From a checkpoint of a small masked image model.
Model: 2.3M parameters, 48-pixel images, norm batchnorm, activation relu, depths [2, 4, 2], widths [64, 112, 192].
Training: soap at rate 0.0038, batches of 384.
Data: trained on telescope images of galaxies (Galaxy Zoo DECaLS), 44167 training examples, 149.5 epochs.
Rows from block 4 of a small masked image model, named by matrix and row number. Rows with one number belong to one channel. Each number is 128 + 24 x the weight over its row's rms, rounded and kept within 0 to 255. All counts start at 0. Numbers have three digits each.
After each channel's rows are labels from the 100 images, of 14848, where the channel reaches its highest value: "patch colour" is the nearest of a few named colours to the mean colour under the peak. Only what is clearly more common there than usual is listed. The data: telescope images of galaxies (Galaxy Zoo DECaLS). In brackets: how many of the 100, against the usual share in percent.
# convs0: first 3x3 conv (model.blocks.4.convs.0.weight, 112x112x3x3, each kernel summed), inputs 0-111
# convs1: second 3x3 conv (model.blocks.4.convs.1.weight, 112x112x3x3, transposed, each kernel summed), outputs 0-111

convs0.1:107144118139095102086123118164135095114120120179086098123102113107117121116138117136148138178154118143137167135132159120154066135151123146143077080112134140145144108150123138105098181131126131087172144152117083139123145113126115108148130130119052146134147113114106108160101133095069148154104112118114117125115130137109128116153117125130
convs1.1:123108099134131157171109120107120159116130179123122152094129150146114130128152154083104112054097137130093150097142121130127128127144123115127172136123085087148082159142166113111117125114159108145100122133133151113119088140098120153119079139115154143136096142149154159075144105130124131120136150113123108127166088121173148094148143093107
patch colour: brown (74 vs 12.4)

convs0.26:120151135161168117148096146117149104116148109093149108107136116112128118140100142112144124119134105154130122140086139107147154054166125139129059098156127141145143157136135126099080144145159118096119144135112160140105164095102147147129110144125116126093109163137131087051143138137112119114165137107122092126104147089136129118089157128113
convs1.26:085127128102151163092117142122087106145095126162168120166149101159118149127169127132111109108106126135141177093147148128119163148109105121113144140112126115112152127103084116148151124128137122139102122116090115129143075113160152104149133127138126137150126100100150086107114158087176124132075106136139187126154112169150132132109096156162
patch colour: brown (50 vs 12.4); grey (34 vs 5.6)

convs0.54:146096137133115124163120118094094172095135101036136136149136141159145127105101092109158156112128089108089120107131138101138087105117113096078168118155126122118132103164142128145129124144134084096158106099154089130165097107134111110154144142152178142120118117122124125125129140129127161098162103144141123145146094139129148120129153149110
convs1.54:140128143074114135154145157154124137155108131188132104132174145104081154117137109139118118112131105101150126098160182113137128148137130159134121111108155117151152123110108107134108154117087162134070151124074143158119121112103169088101110132139103082115091143116145136078125111120150124154089094110148144115149140138144109159126123135162
patch colour: brown (38 vs 12.4)

convs0.20:114150079101143126095102143128114143149129151184083147111096104084112130170115160115087168154108158144130085098123144098168117127126109123153097141096171110144127137135121120088136169145146106124145118112134120158138165128111123141106115106126050138096137115108155112147117114123126153181136134095111160147113125143146127116111119116103
convs1.20:165103135141140116118115119134114142114132105120136093135100090122137081119094120153156073118138151140140159146125113134086098120124115135127114111157118177102134105116119088105128119120136141110132138103058115097141096138115109092157124142148100126107035164137113115111153109144067116115123130113114136141109102100090153137135168113141
patch colour: brown (53 vs 12.4)

convs0.61:148096086104142110135124117157144085160106135101138086112125114121110102084137105100143100140122105129154116169096129131103123131130118142143145110070098175113146150173186134118097131134112105182133132104114135103136075156116113146140106154112143167098102116131126137109165112137144117105102128165123098126158122134104121166136141115182
convs1.61:149091131143107124132157119101135138121161092098159105107158135113103144109129102107113133117141081053123147133136123096141115154109143160122139112152141055135169121155127117170129133133137094106128109188103167132096127107125162152124161125127126114157136161124097100121107167114128166146134167132095128096144148123117140129123099113179
patch colour: brown (44 vs 12.4)

convs0.27:125066138136110121104142097162099137141147172112152136193145062095131144139139088167128121109161117134145129140115134127097128165102154117175138132129127095100130137125124124114116138100133149157095128115121098139114118084143116141111082091129090158116136136120191154165100182126148141128091119139139121131113111117103140096141115129134
convs1.27:136145131089119149114164160115141118152093122149138137123150139104097084170172126106109114119136108134128129111112122124149098124157135117093157100108163078090111142133134147114161127176099091101159158120178127123134137131102172101133154113108116139141111133171126067130164125077164103129110087136125151101170156146137134141130142117145
patch colour: grey (82 vs 5.6)

convs0.66:165104140119099126124158150127110103090133136161104183082113078114142122128140100160105104163112165136101113134121116122135104160122168119094152149091162134167120120144106121093147116121129169134102091104127112132137101153124114128089139152097091148143136130092089090150116124111100162154138138112109135142166128099108147118180137169113
convs1.66:112132145100118134156133140088112126117172124122154078147147101173128109118112157150108130108157085109142157102127133157150141135116146138128124057154072138112120121113146075104143098174128094159144118115134137137105097127153097149149118156159122145163149176139196130145135116100110144115123100117114113151115129102153118132137113092139
patch colour: grey (48 vs 5.6); pink (39 vs 0.5)

convs0.16:140127155161106159148117113128113129132138121154105121085150120080130111115095094145100200120157126122118121134145134164138149138110125134097111162089152115118169152143066088102130143140149097109151148082151164104158106106110146169133138093153126127171132131105147106149102126112109141170122121129111109122132158130066104119127096120121
convs1.16:147136144152094128104140146134170138164111110126143168092120161138159119123130126126162099138132125131140088138124143113155067108141166129159155117149150116133141124115117144116115118124110139075122113089125059125128139137144165082111152103132088091110077141130104108158136113128130137086104132108125130131128139143038140125141150153109
patch colour: grey (80 vs 5.6)

convs0.95:118147096115176130086148139141089086139125158132142110127104080131137116097116117087141147127153103149113121172098179129157107109126108131111141166138099161108165142151146141093088141112103131146123139151118137117100114146139091151128173142109124176145138150107166145122087134176121131150089090099116105126122123106095145149103089133136
convs1.95:171143071142154149136136099122126133120164132098102124108135145156169118143142140108141108114105147157166112140127132169106145096117159128146113080149138171192132142121100101111128100132121110150147141137145148138125145115111161146150114110130095094107141197171159144099205107136146108129115117121133133110134099131141136154089115129117
patch colour: grey (62 vs 5.6); brown (31 vs 12.4)

convs0.57:153086076145129073150119093139104137113136139123126148131123112111148116115115144097132109119168139121144164141117101115129146113147155126129118140157167106144113121122136170128168152150152105124069151122126134121131120103140138128096130086106148130136093145104147168135140117102040124157081120089148155104152093118157147144160122170119
convs1.57:146186150113132128118156149115147117146137118127114096145112142141141152124175088123100126099106097119153115116100134114123168152134111132109121129121087100130153169151170055122148124132111194092121144086112139143126103132120130114107123100158136109142099118134091084133074159117167114131143156162124104125128108140160114111088127107149
patch colour: pink (57 vs 0.5); grey (34 vs 5.6)

convs0.65:143087139163110088124115135131147134158137135140123112152111126052134139162159096145091138119168082097146129159124097123082146172085116130126107147066114155134124135118110124149123129135111127154090121114140117112128137159116067135131131101125115146139124142127158142166134152110138135136093130154101128108126111156124129126153063085163
convs1.65:086133135129152187162163118135133122164135140133159146112149128150132128112118135139130071123135094162162129087112143160140099173136152163148149097084126116140146106123125102142130122158173097139116144148109122141149124125132153075183139147152128136135136162101148117154134139083134162145118165142122114151167151124122120176139121123187
patch colour: brown (58 vs 12.4); grey (34 vs 5.6)