Weights of a small masked image model.
Training: soap at rate 0.0038, 17200 steps.
Rows from block 5 of a small masked image model, named by matrix and row number. Rows with one number belong to one channel. Each number is 500 + 25 x the weight over its row's rms, rounded and kept within 0 to 999. All counts start at 0. Numbers have three digits each. After the name is the row's rms in percent of the matrix's.
After each channel's rows are labels from the 100 images, of 14848, where the channel reaches its highest value: "strongest on" is what is common among them; "colour at peak" is the nearest of a few named colours to the mean colour under the peak. Only what is clearly more common there than usual is listed. The data: telescope images of galaxies (Galaxy Zoo DECaLS).
# convs0: first 3x3 conv (model.blocks.5.convs.0.weight, 112x112x3x3, each kernel summed), inputs 0-111
# convs1: second 3x3 conv (model.blocks.5.convs.1.weight, 112x112x3x3, transposed, each kernel summed), outputs 0-111

convs0.86 113:517481559507454453481489487502549514469507471530516469457489489454515474530516452504493513500497482495520507499530507514510454481523508499555520476500518519508445508463494498534523512510443486454501496491542502471512487482497511497481493445494494484446481500502479511566517496479511490512547511502484483513502497544520502513520492469482
convs1.86 112:495568481476478512499503512493502447536498492485563494533498480511487539452527500499455473519573533513516509533489472496508505506475501513480465518489454486519499494513476462477482502490506492501523470476471457538489501504457479493516493526545503515500545495538489529492516517482484511495468496454525523498529502461534503516481484529525
strongest on: roundness: cigar-shaped; edge-on disk: yes
colour at peak: grey; brown

convs0.15 095:497497479483484482474481513518550498470534442479458476498491477446505499531459465480460510475449488509498505531512520479480478517492504528567488444483509478521483497449477532496503507479509508442496473498548518508513482466510525500501512477516501516494493554524470498562521517504503478446516495521513501502508482488491516494511494479505
convs1.15 111:492507480519471507489490479556487453494485472522569508469504489541452549485519453522482470527524523517479491489508485499493483476504524493476493512539482467448498510478473462527506504498494484476448506453477460540489518518488492493498493463511497495476556469509529484456487491455479508504473491473493498503546512531484494521527491503503
strongest on: roundness: cigar-shaped; edge-on disk: yes
colour at peak: brown

convs0.48 081:498482512498436514530506479506509480462494470487534520431519500459539469533510456541495488499536471455535486533497501522510537489476488512478473497454513523482457523471486493543499497530518477528489527484539511478544475521485472508483459442500488499502470507509513531543501520492516514482481510516463502457480492504516498496509500482496
convs1.48 087:531485483497494519550515480478504489552511499512502544552481515514476534521458539480432501486499488517527529528508522508479465570504511501499505538494487506529508496533487464498500487510505492529491452529496524528496480482484497513483528512560554507465531498501504530475484511462489503513509496472505509493554489477516500538461488536514
strongest on: shape: featured or disk; edge-on disk: no; spiral arms: yes
colour at peak: brown

convs0.6 102:492493500483479550554500478543432510476497477493504454509497442532482455468501512495512456488485484493521517464459545505489479517493465508454517484483491536507479552524512512503490486534471489527513484523510485509457499522526474478490515489483533532496514486542441496506509478469507501478527489507483449529518498497492487490476482525487
convs1.6 085:484455501549521531455498481482524459517502495485452521500497546473490525510510499496513557478497499500501507457552490504489489452495527478542458517545533514452515498459479533490529479486498492482526523483530462475511518496538513467500519505502482483476510468511508510469490487530522483469504499505520477500478491527486448506522499472438
strongest on: edge-on disk: yes
colour at peak: brown

convs0.87 099:505502489487451503532498493512478471490493513504504501528488489482472497443514521498481507454513494522478451523472482518485506479535495484499512543489488501429508561530498488531564522502507487489488490544509471538501475460503489516484493487474502534515502490503468518549530441492474495504492453501517525487521485515494500487487429543507
convs1.87 093:498505507523480535516501511492451498501492490501469482534502525502496522531449510497544468475479509480520544467502488466507457488482526517519480475482501485526441458494452501476470485519480512441483508503496434467506471509491498500495510466508473471516491425485484504480474473523510482500474498476521506494514499500502468496485431491461
strongest on: edge-on disk: no; spiral arms: yes
colour at peak: brown; grey

convs0.9 079:472471514539507457517479498438457522521477493464502504485523500489506446496484516499469507504533475495536504550494483541512540486500472514425509461521491487521501509520509497511519466501532450550501497495517502510524477487468483463513454492474499490480505455525532550504479481505534527467495503529469494499511542504495510486491476484503
convs1.9 079:513492496451504500525500494472524529519515469523502528508523506522517510522465484509529535481470517524485541493482491449473492553497520504541488547489496525510483463518514468506489509535458497535498484499528471474484505520463513464474514481542490493522489510503485496476508520500468542556477505464458470498465508490488482569437498510497
strongest on: shape: featured or disk
colour at peak: brown

convs0.108 102:481486473508513485463487534507504529493540521502480491451469484500494504488559481485491494458491509507519514517561492499522511509535483485506484492506509475505451456474484492500504526506480511451460483533484455495541481471486530489507445444509470498497478519463546500523499462535498505509482503501502553481494509471513500526573508495511
convs1.108 090:525501528539486483508524536475508447517519506495526502506511482425487527465462474528524500552550518470528527503493504507490507496489530503553457498487484494477496484514564492505489496475515495492496508505512527481495502503495493491500468525516519492522512509524441457529517485502519465496505516453534451487517506501527489497425475493518
strongest on: edge-on disk: yes
colour at peak: brown

convs0.20 082:529506521481518533508509512498462590525494492497474543532508515491502546494542517528525420502492494524492507482505536474480471512468484509503490471527546500503522488499520476505512523512474511500503524488527494525521509470537500494473517486460448479469482498478479462498456482479530505541502497535488493496524498468492494556506534494493
convs1.20 111:471487505527505520492493500495591543501506505501523486476516484482529469506496486542514508522462492514500508479535488542519521458499474502516481487547453470477495510509468525500460496480499480485486461539498479489479474489501454480498485518497469518540489471520462499497496516530512499466516452497500519495516489536443501437547526496494
strongest on: edge-on disk: yes
colour at peak: grey

convs0.97 106:507481512539482484551514510484506475486491494501487503493478485504499483470456483525477488459487488524505515527501482473472525517502500492543528473525485497468479473495477545507508526494506497463486482512503497503540449462522465519476482477496531517503438461480518506567513459534522488522468479568505525478518494537525501450510482483533
convs1.97 097:482494497477476528509493459527458492478512495497472501503497527522486505525510513507526481483480522489510551450496494485527485512519519499517526502514492473464453512480455494460528503509489465424468516468483497532503408512483484455483524502506513486488505457512461476425486510479476492498500516506469526487523474515498485496506477517477
strongest on: shape: featured or disk; edge-on disk: no; spiral arms: yes
colour at peak: grey; brown

convs0.32 126:519526496502508495477522489484557507485491475469486453459531523523481490453508470507527508453524439511501464528509507488473538504494495489480480523492463506553518518539527485481527512512519464511468501538510517490472478520483516509533460461477488496457480513524486520479501497573467486498495510492521481453471508481507511494533459505491
convs1.32 124:517516494517517452511478520497469513525530470493516496516509483505513489527494514520514511511508434497467518569497508520479457488508516498496469515490562505494530491456490499519466506498508478509491537552483455537509490485499495554481491505484450512534462535487467508459478525502494518536477506480459469525520510476467481523470493522458
strongest on: shape: featured or disk; edge-on disk: no; spiral arms: yes
colour at peak: brown

convs0.60 080:536455479473508522503525489493496504503541428414479553504493490504488495451490462498487486488520498539493524510503505464497513497510518460469548499520511549530495490501513529503501482502541490499515496503526528466487492514515493513519501465516554507497454515490494467505473484470444494494497513498485483488512442523481512488539514468504
convs1.60 077:497471498515517507466527517483510500504527534569509489482515520526497488535471526477506480502484512487528489531470510521515459479495495505491501550488486464495495537469486474470490473504492458522485472453503524519489466526471495477485510527504475509509512461481558565468510529474508476528504489521533499495506527443575484483477491510519
strongest on: shape: featured or disk; edge-on disk: yes
colour at peak: brown

convs0.46 088:547487441507492473481531481515489483511471573476479500482466474470498500496522512496480514486481510485510492557551501458452492471497467511541476459539481482506492446509509487510507507464444509512463471545471496515496466512490521541486458476480498516500524510485494467496492544480520524499506484465483524491526485494504491481480498516514
convs1.46 102:488456528525486526543500523477509482489528454515469495519507509493488516465457510540518512513532493519517458496487523523505525542503498484488465500511519516519514534443482512510500491497514526510476511453541502517548463466554508478503483538483514512485490526533506494547501514491477464498508481500540498502482513516569458499500505470442
strongest on: shape: featured or disk; edge-on disk: no; spiral arms: yes
colour at peak: grey; pink

convs0.95 094:450492497531466498465493507490457485510442546507474512493481490505505491491561514476477523470494490497484461525544530495513483474488471499510485498492530495511499459505492488497510508493512535517500511526490462533505479511503462490495453505521452529506491494514514528532513436527469494508442461497455538467515496474538494517491485445514
convs1.95 089:507473495477519513490490497516491519490581543536477513519506482528485501498469494499555510498491517539521508524470491483504469500515507469478548515471517503480478499476506484501521488525475528471524506452493504516523502527481522480462503494464421466498497425490480493451483482492514454470494505500520522515489520455506508454519491479511
strongest on: shape: featured or disk; edge-on disk: yes; roundness: cigar-shaped
colour at peak: grey