Rows from block 3 of a small masked image model, named by matrix and row number. Rows with one number belong to one channel. Each number is 128 + 24 x the weight over its row's rms, rounded and kept within 0 to 255. All counts start at 0. Numbers have three digits each. After the name is the row's rms in percent of the matrix's.
After each channel's rows are labels from the 100 images, of 14848, where the channel reaches its highest value: "strongest on" is what is common among them. Only what is clearly more common there than usual is listed. The data: telescope images of galaxies (Galaxy Zoo DECaLS). In brackets: how many of the 100, against the usual share in percent.
# convs0: first 3x3 conv (model.blocks.3.convs.0.weight, 112x112x3x3, each kernel summed), inputs 56-111
# convs1: second 3x3 conv (model.blocks.3.convs.1.weight, 112x112x3x3, transposed, each kernel summed), outputs 56-111

convs0.45 086:082112141136132087149112183136123141120138112143111153141102144123134146166096150137116161100145082123141162140114134103152163124128106120135140154191121139135091133121
convs1.45 092:128128135125122114130108128140167132127138125156135142172135134164104103133112104125151099169126114114132093163145095073142102143150131090124120115107049125159147123103
strongest on: edge-on disk: yes (31 vs 5.2)

convs0.10 082:152139126135125142108107094125109099163124162158103143132124184115117122136142107161163085148128101109154152140155138122158133116085158097133122124111097087084110126187
convs1.10 084:080163109146111128085135120149090103097151102080161150101106118101144116117131156129104105119123130108102110132117136140125133161161140149165110168109154146160106128089
strongest on: roundness: cigar-shaped (30 vs 8.1); edge-on disk: yes (28 vs 5.2)

convs0.28 099:070122123123124141135100172170123104111180160146131139113123146114156106114119096143145090172126136158089163100131120142118127156105138121093081178142132087114113085154
convs1.28 092:177138142184129126126106105118153133150135154138091122085102109124139148128124120157129109118123151119160136141151128117124118149090127117105136140088103106112139091114
strongest on: roundness: cigar-shaped (46 vs 8.1); edge-on disk: yes (43 vs 5.2)

convs0.72 104:081131102102142139124160090114128126161111104119165126104148123143137120138111110141121152144157092138121136105091139130127129115130160119120112164098115148172144132121
convs1.72 092:167162129126119116132113150169127127142159123136082176090149162112112156122136129117074094135154140104161111109121099123123103139107095130144106121060093136108097124148
strongest on: roundness: cigar-shaped (40 vs 8.1); edge-on disk: yes (39 vs 5.2)

convs0.107 087:088136151133135136092111111113139129116144112123131134122111112118124149136134095122153120112104169052104144116140157125130154130124105128121089154142125109121083143136
convs1.107 087:133151140125115100158123045151130170128163132147084153142119157116125167115178129143130126159083090126132087144087124132155166134119138130189144100122118115162121140091
strongest on: shape: featured or disk (68 vs 30.5)

convs0.67 114:108118106161124086144114174128155144147090128159106107134101096125099110134028112136125090114129139158174097152152117108104142165128161125119135102119140113140090167088
convs1.67 086:134152095127171164117118117106112117105147162087082142123128142127125160143091147114147168092108148114085142112116157107141071126154113097154138149090110129117100086104
strongest on: roundness: cigar-shaped (49 vs 8.1); edge-on disk: yes (41 vs 5.2)

convs0.56 080:113145116102140162162069172129118119153212093134143091140130111127143102135139098147109121115151125146147148136121147121145120119145127153110156139122124097073132094096
convs1.56 099:141115119117124135143143107115120144131079123124140143128126098154145141138061135153126140156115095055100104125099139106121121122100100148114121143109111134156096146102
strongest on: edge-on disk: no (73 vs 24.7); spiral arms: yes (69 vs 18.8); spiral winding: tight (44 vs 6.8)

convs0.24 093:163106171122164121122131157127128113139095115111152123107086162088167152134123108119165118113155138098165081139141100143146134091126147125098164116142123135117106146128
convs1.24 124:163135098107126093130092122118123151130088143146200122087168125131114125147128136116211089155129154131104147116160140118112159136110125139128150123126127099146123116134
strongest on: roundness: cigar-shaped (38 vs 8.1)

convs0.53 088:139144109147144115097117133091120162142136109127125129134097134117149101145133116115125167104159127135120170133071124108100112128109104145139142121078135182152123080148
convs1.53 077:106107097124103140125165140134147113150124127119072112125114159097130146112150133106071134119110116128163099076150067142133143094112136112148120147161160151119109109120
strongest on: roundness: cigar-shaped (48 vs 8.1); edge-on disk: yes (33 vs 5.2)

convs0.64 094:125118104084133147102156136149125143139135110107149146112128074131122125141101152142118139152106071146120154134088117078116110108123121153130104115142131129105091104158
convs1.64 095:107134108130144115172138129087112120125089127149133137116084124117099137115028156130139117105144124075107107147119105104131146117142097118113134123070127144150085083135
strongest on: roundness: cigar-shaped (40 vs 8.1); edge-on disk: yes (31 vs 5.2)

convs0.109 096:100142110126127121140149121145121124114145133100154106127152164119140149127188101147134153118113117171117102136111148166145145114119122132157142090167117087123129117144
convs1.109 078:070128135118107157090104183141146143144112114151100131157109126138114098135124147126088076153180162090124152147146183098125134097119126103125116185126121140120076104092
strongest on: shape: featured or disk (60 vs 30.5); edge-on disk: yes (27 vs 5.2)

convs0.70 083:121143109118115155152081110111085145115127062115108116167140139130130136135135127158140155131157092100092121114141131096137101134115109101159096125092179122111144090146
convs1.70 072:128116117128094136145123141125172086122137143112092144143144094159121128142133135127122120083133117122114138117112159156146110107108162154074122121139103123116108135108
strongest on: shape: featured or disk (74 vs 30.5); edge-on disk: no (73 vs 24.7); spiral arms: yes (62 vs 18.8)

convs0.18 096:156147145128119104117098140168129116143119160130085150091128183117139104128148126158120159125118115128136101104098156152114087131116138141126128121135124167115167117146
convs1.18 101:105097107160139103186162151119144122133157127112079130135099129127107156117128110145118129159127121129075185137153112134137166081142124088161130152094106145117157163117
strongest on: roundness: cigar-shaped (46 vs 8.1); edge-on disk: yes (38 vs 5.2)

convs0.27 099:104136106140159123147169144116137156123154105089135148102104113120100151144102122126111170149118085116128158151109099117116116116133127124111167097088125133096114129109
convs1.27 102:168122090131131131152115119134139112115137113128084135190142170144138157134131144153131115138128137173106088095116117129120152152129105123129118120118133069147157170144
strongest on: edge-on disk: yes (37 vs 5.2); roundness: cigar-shaped (26 vs 8.1)

convs0.74 085:135172138136130138107111170117104164137089094110100136096091117117143099137144121122159155127129134129137168162117149132167104126107125148122143071128144170119111096142
convs1.74 073:135130110092137112136135151112120098103172163097127131151123135109114148148128146126161118112123126105112121068116130131126164145172132146120135154085148168128121156149
strongest on: edge-on disk: yes (40 vs 5.2); roundness: cigar-shaped (25 vs 8.1)

convs0.103 127:128140138117106119152152127109133147149159106122118125134112093159144095102111186101163163112133161153132128127118121120114115154119102097140119159162111130120089107125
convs1.103 116:122103077126126141139175144162134136097133091110087094134128134155119110137113180127086170112094108127149162119124103124157161142134128109140113125097094173107093152112
strongest on: shape: featured or disk (88 vs 30.5); edge-on disk: no (69 vs 24.7); spiral arms: yes (65 vs 18.8)

convs0.30 115:131148128140123120107135094097135124087130118141158135116102112136117164168136140174151067125076119086135145166118112137143127106141138125152125143139122145111082072131
convs1.30 114:121175153121116123114172127150130127123116134141127155118155105129163108086125097083026147104116127131200127122107084096145116118142155169118118143117160149122138109130
strongest on: edge-on disk: yes (52 vs 5.2); roundness: cigar-shaped (38 vs 8.1)

convs0.111 092:097158102110141141105122135111103140112121169130128173111081137131140158117120139164132127049183173098144176127171126155148120121124117101129130095147137095145126146130
convs1.111 090:140104137174100148128105108163136110130094158106151140129118124153119107119121113144063127111101153150107106112139137158137084159120163129099132135163144129119105115138
strongest on: edge-on disk: yes (28 vs 5.2); roundness: cigar-shaped (25 vs 8.1)

convs0.89 082:054137183159127130126111120122126129169129128155100131113088122103138099159084101105076129137097120109148087125149138132152152142141108134175127162128132094120107136132
convs1.89 108:203175135110133134099132129126121157120128122105123131100121126111132149116098132141181151133124131151130171144137127086166119133121129126097173116159122142148118150095
strongest on: roundness: cigar-shaped (40 vs 8.1); edge-on disk: yes (29 vs 5.2)

convs0.22 096:120133110112131107113164112125110096146137139088113156106122120116103116132133129184132110113131170134149117108101114146100125131143152117132165102146087081128141114148
convs1.22 129:141138135137118121092124135112134131139129129138174122060145142130155105117152135082177119098118120143139168146181131131166147139111143101150124113147121107120134107133
strongest on: roundness: cigar-shaped (27 vs 8.1)

convs0.46 100:148123116153115097104142164143122125134073108137122116130118115152150148123051145090110120099110094087150151143132088132109160152127094158085119122099136165144143134148
convs1.46 103:124142081117145118147125115116142151102165166114101167141146154112121105094109124140164097131135124069106173147157102104121160105102132087115158132151135110144088091144
strongest on: roundness: cigar-shaped (26 vs 8.1)

convs0.29 083:089153181129129135128121165150126128135123146138136139134121127150147142155071113105119156090161107151137126097140178115124096121089099130124076108110133101110103106138
convs1.29 087:111120124124121105108104101108135104120173113155140132087129107115106094111143106131123087122113122099115139178137127112104163117157178135121163145129126064120185107123
strongest on: shape: featured or disk (61 vs 30.5); edge-on disk: yes (25 vs 5.2)

convs0.44 096:117134126137118108112102100090126099114111125125141155132117133119147178123141137093115134149099136110120145138156086160132137094161150103152142105172132109109135129132
convs1.44 104:116126172114111137131109117141173150130142125131110086145132117153133107098185111152120091143118093132143132154151147111146138087086118163146126110162133108138128149137
strongest on: roundness: cigar-shaped (26 vs 8.1)

convs0.58 114:140136133125141158126133130126144102144076160145088117134090152095103086077096135137160094094113159137135146138128158089106121155093155122155117129118115096126124158148
convs1.58 101:109102091181090113128143140138090144130136114117127087147151113157116166164113158151138136103115129127106123105135108147137091152127150119172114130124147133139096145153
strongest on: shape: featured or disk (60 vs 30.5); spiral arms: yes (40 vs 18.8)

convs0.42 095:140118087120100130135096096108127158168136170098121132109154142096118115127165116134122134131163145126100121107124129111134161129115178121134128137098098143116121096135
convs1.42 111:069143126137102150141142133118133095131092141154106128136085117117106124121121113114116114128111111121164138155097113130141102072123143111140112108096117146122116102096
strongest on: edge-on disk: yes (42 vs 5.2); roundness: cigar-shaped (41 vs 8.1)

convs0.77 095:185110163117119102121174131149133144099129142161146112120126140149067112091061129124145092115101099076103129145163113128146104108142153114111174108107140107132103128110
convs1.77 089:131144101169125122140114120137125111078136120140129134124160111138172146128128109172179152127111116163101114138135120113117137127178123122175101138145110111141091163118
strongest on: shape: featured or disk (60 vs 30.5); edge-on disk: yes (41 vs 5.2); roundness: cigar-shaped (33 vs 8.1)

convs0.7 084:107115121101140118136129147124114126108094129143152129104128154124112146114151120140154143130118120101143084126140146153166174136111105108138139124170113122147134129138
convs1.7 101:105128146143092126109117147091162086118145140140126119132146128138132104121171144123088133079137093153138143139135110136152121052132138110162133124126091112141127106155
strongest on: roundness: cigar-shaped (36 vs 8.1); edge-on disk: yes (25 vs 5.2)

convs0.85 095:150142116130140106138152150126134122145199107122135125139122130122124077121141075121105114103120151128139126128108136134108139161130155126114133165145155080120109121132
convs1.85 095:142119125124114133108144133138119117086080117120116124154085096145152157129141167153133140139145104141089083113138134113142110099134098140114131148103113159136148198131
strongest on: roundness: cigar-shaped (28 vs 8.1); edge-on disk: yes (26 vs 5.2)

convs0.31 117:108110108149096115091121090183119112134110091137146128118117131109109125133101136105140105134174080168144109139073129182117134107101117122119133132085103104155115099146
convs1.31 098:129099129126156134144126135143119135140133161115065129133160185129127145149090142141113118146168130107133111123094103149117128137150137111086095156101119129098156123144
strongest on: edge-on disk: yes (47 vs 5.2); roundness: cigar-shaped (45 vs 8.1)

convs0.9 094:175116079156138124151154114145152128134135159113124129144091152120102131110100135118123086149114127125085184157141141091094137136119080112128101131109146078125082102134
convs1.9 092:159186143104118140099107120113116151094093139141140147111142090109141161126069131130170107137118132123120146131167118098138137111129148167085138102119129106137117123095
strongest on: roundness: cigar-shaped (42 vs 8.1); edge-on disk: yes (28 vs 5.2)

convs0.61 084:123128166150154150142086170118131149083110076116145128110126145113159167122140168106126143175108106157085135132131123115182103069110117114117117109184151191100138123109
convs1.61 080:119134113100106130118146104114147150149118172139119145128102091134123112127077074147095183149130147146146105155121126100128104137095126146131154146043113167121111119139
strongest on: roundness: cigar-shaped (34 vs 8.1); edge-on disk: yes (27 vs 5.2)

convs0.92 096:165125129122135155120157073115101122102128144125139150087103131087124141118169137154105148116101170118113116129091120121136135105101111145143136092131109115097082144111
convs1.92 096:107097166130100093112163159114122120129122084130142126133085133098150103108126141120122150092157100084118111106135127094158104123099143130170129168129113126154133159126
strongest on: roundness: cigar-shaped (36 vs 8.1); edge-on disk: yes (28 vs 5.2)

convs0.84 089:075139151144135142120102112140134080139146167152115128111102165102131111135159098106128120162128134161102168145136125123118144111124122099159120155161119124116109107160
convs1.84 094:076145120122094126164100130092130100129124140144123129102121083110140120133183132115155109108129117123158137114115176109120143087086150134181116108092123105113143091142
strongest on: roundness: cigar-shaped (49 vs 8.1); edge-on disk: yes (27 vs 5.2)

convs0.41 099:188117091126128110096126091115151136137082148077137114138126125118134143130135118140174108153104133172115107142146109155140115117123144119114108076093105106117129077128
convs1.41 102:161160118112148112120132157118090163093118093125103139133108172122155133135089114127171091126155120113126142141153160112124138148134069166122122167149104110130142171103
strongest on: roundness: cigar-shaped (45 vs 8.1); edge-on disk: yes (35 vs 5.2)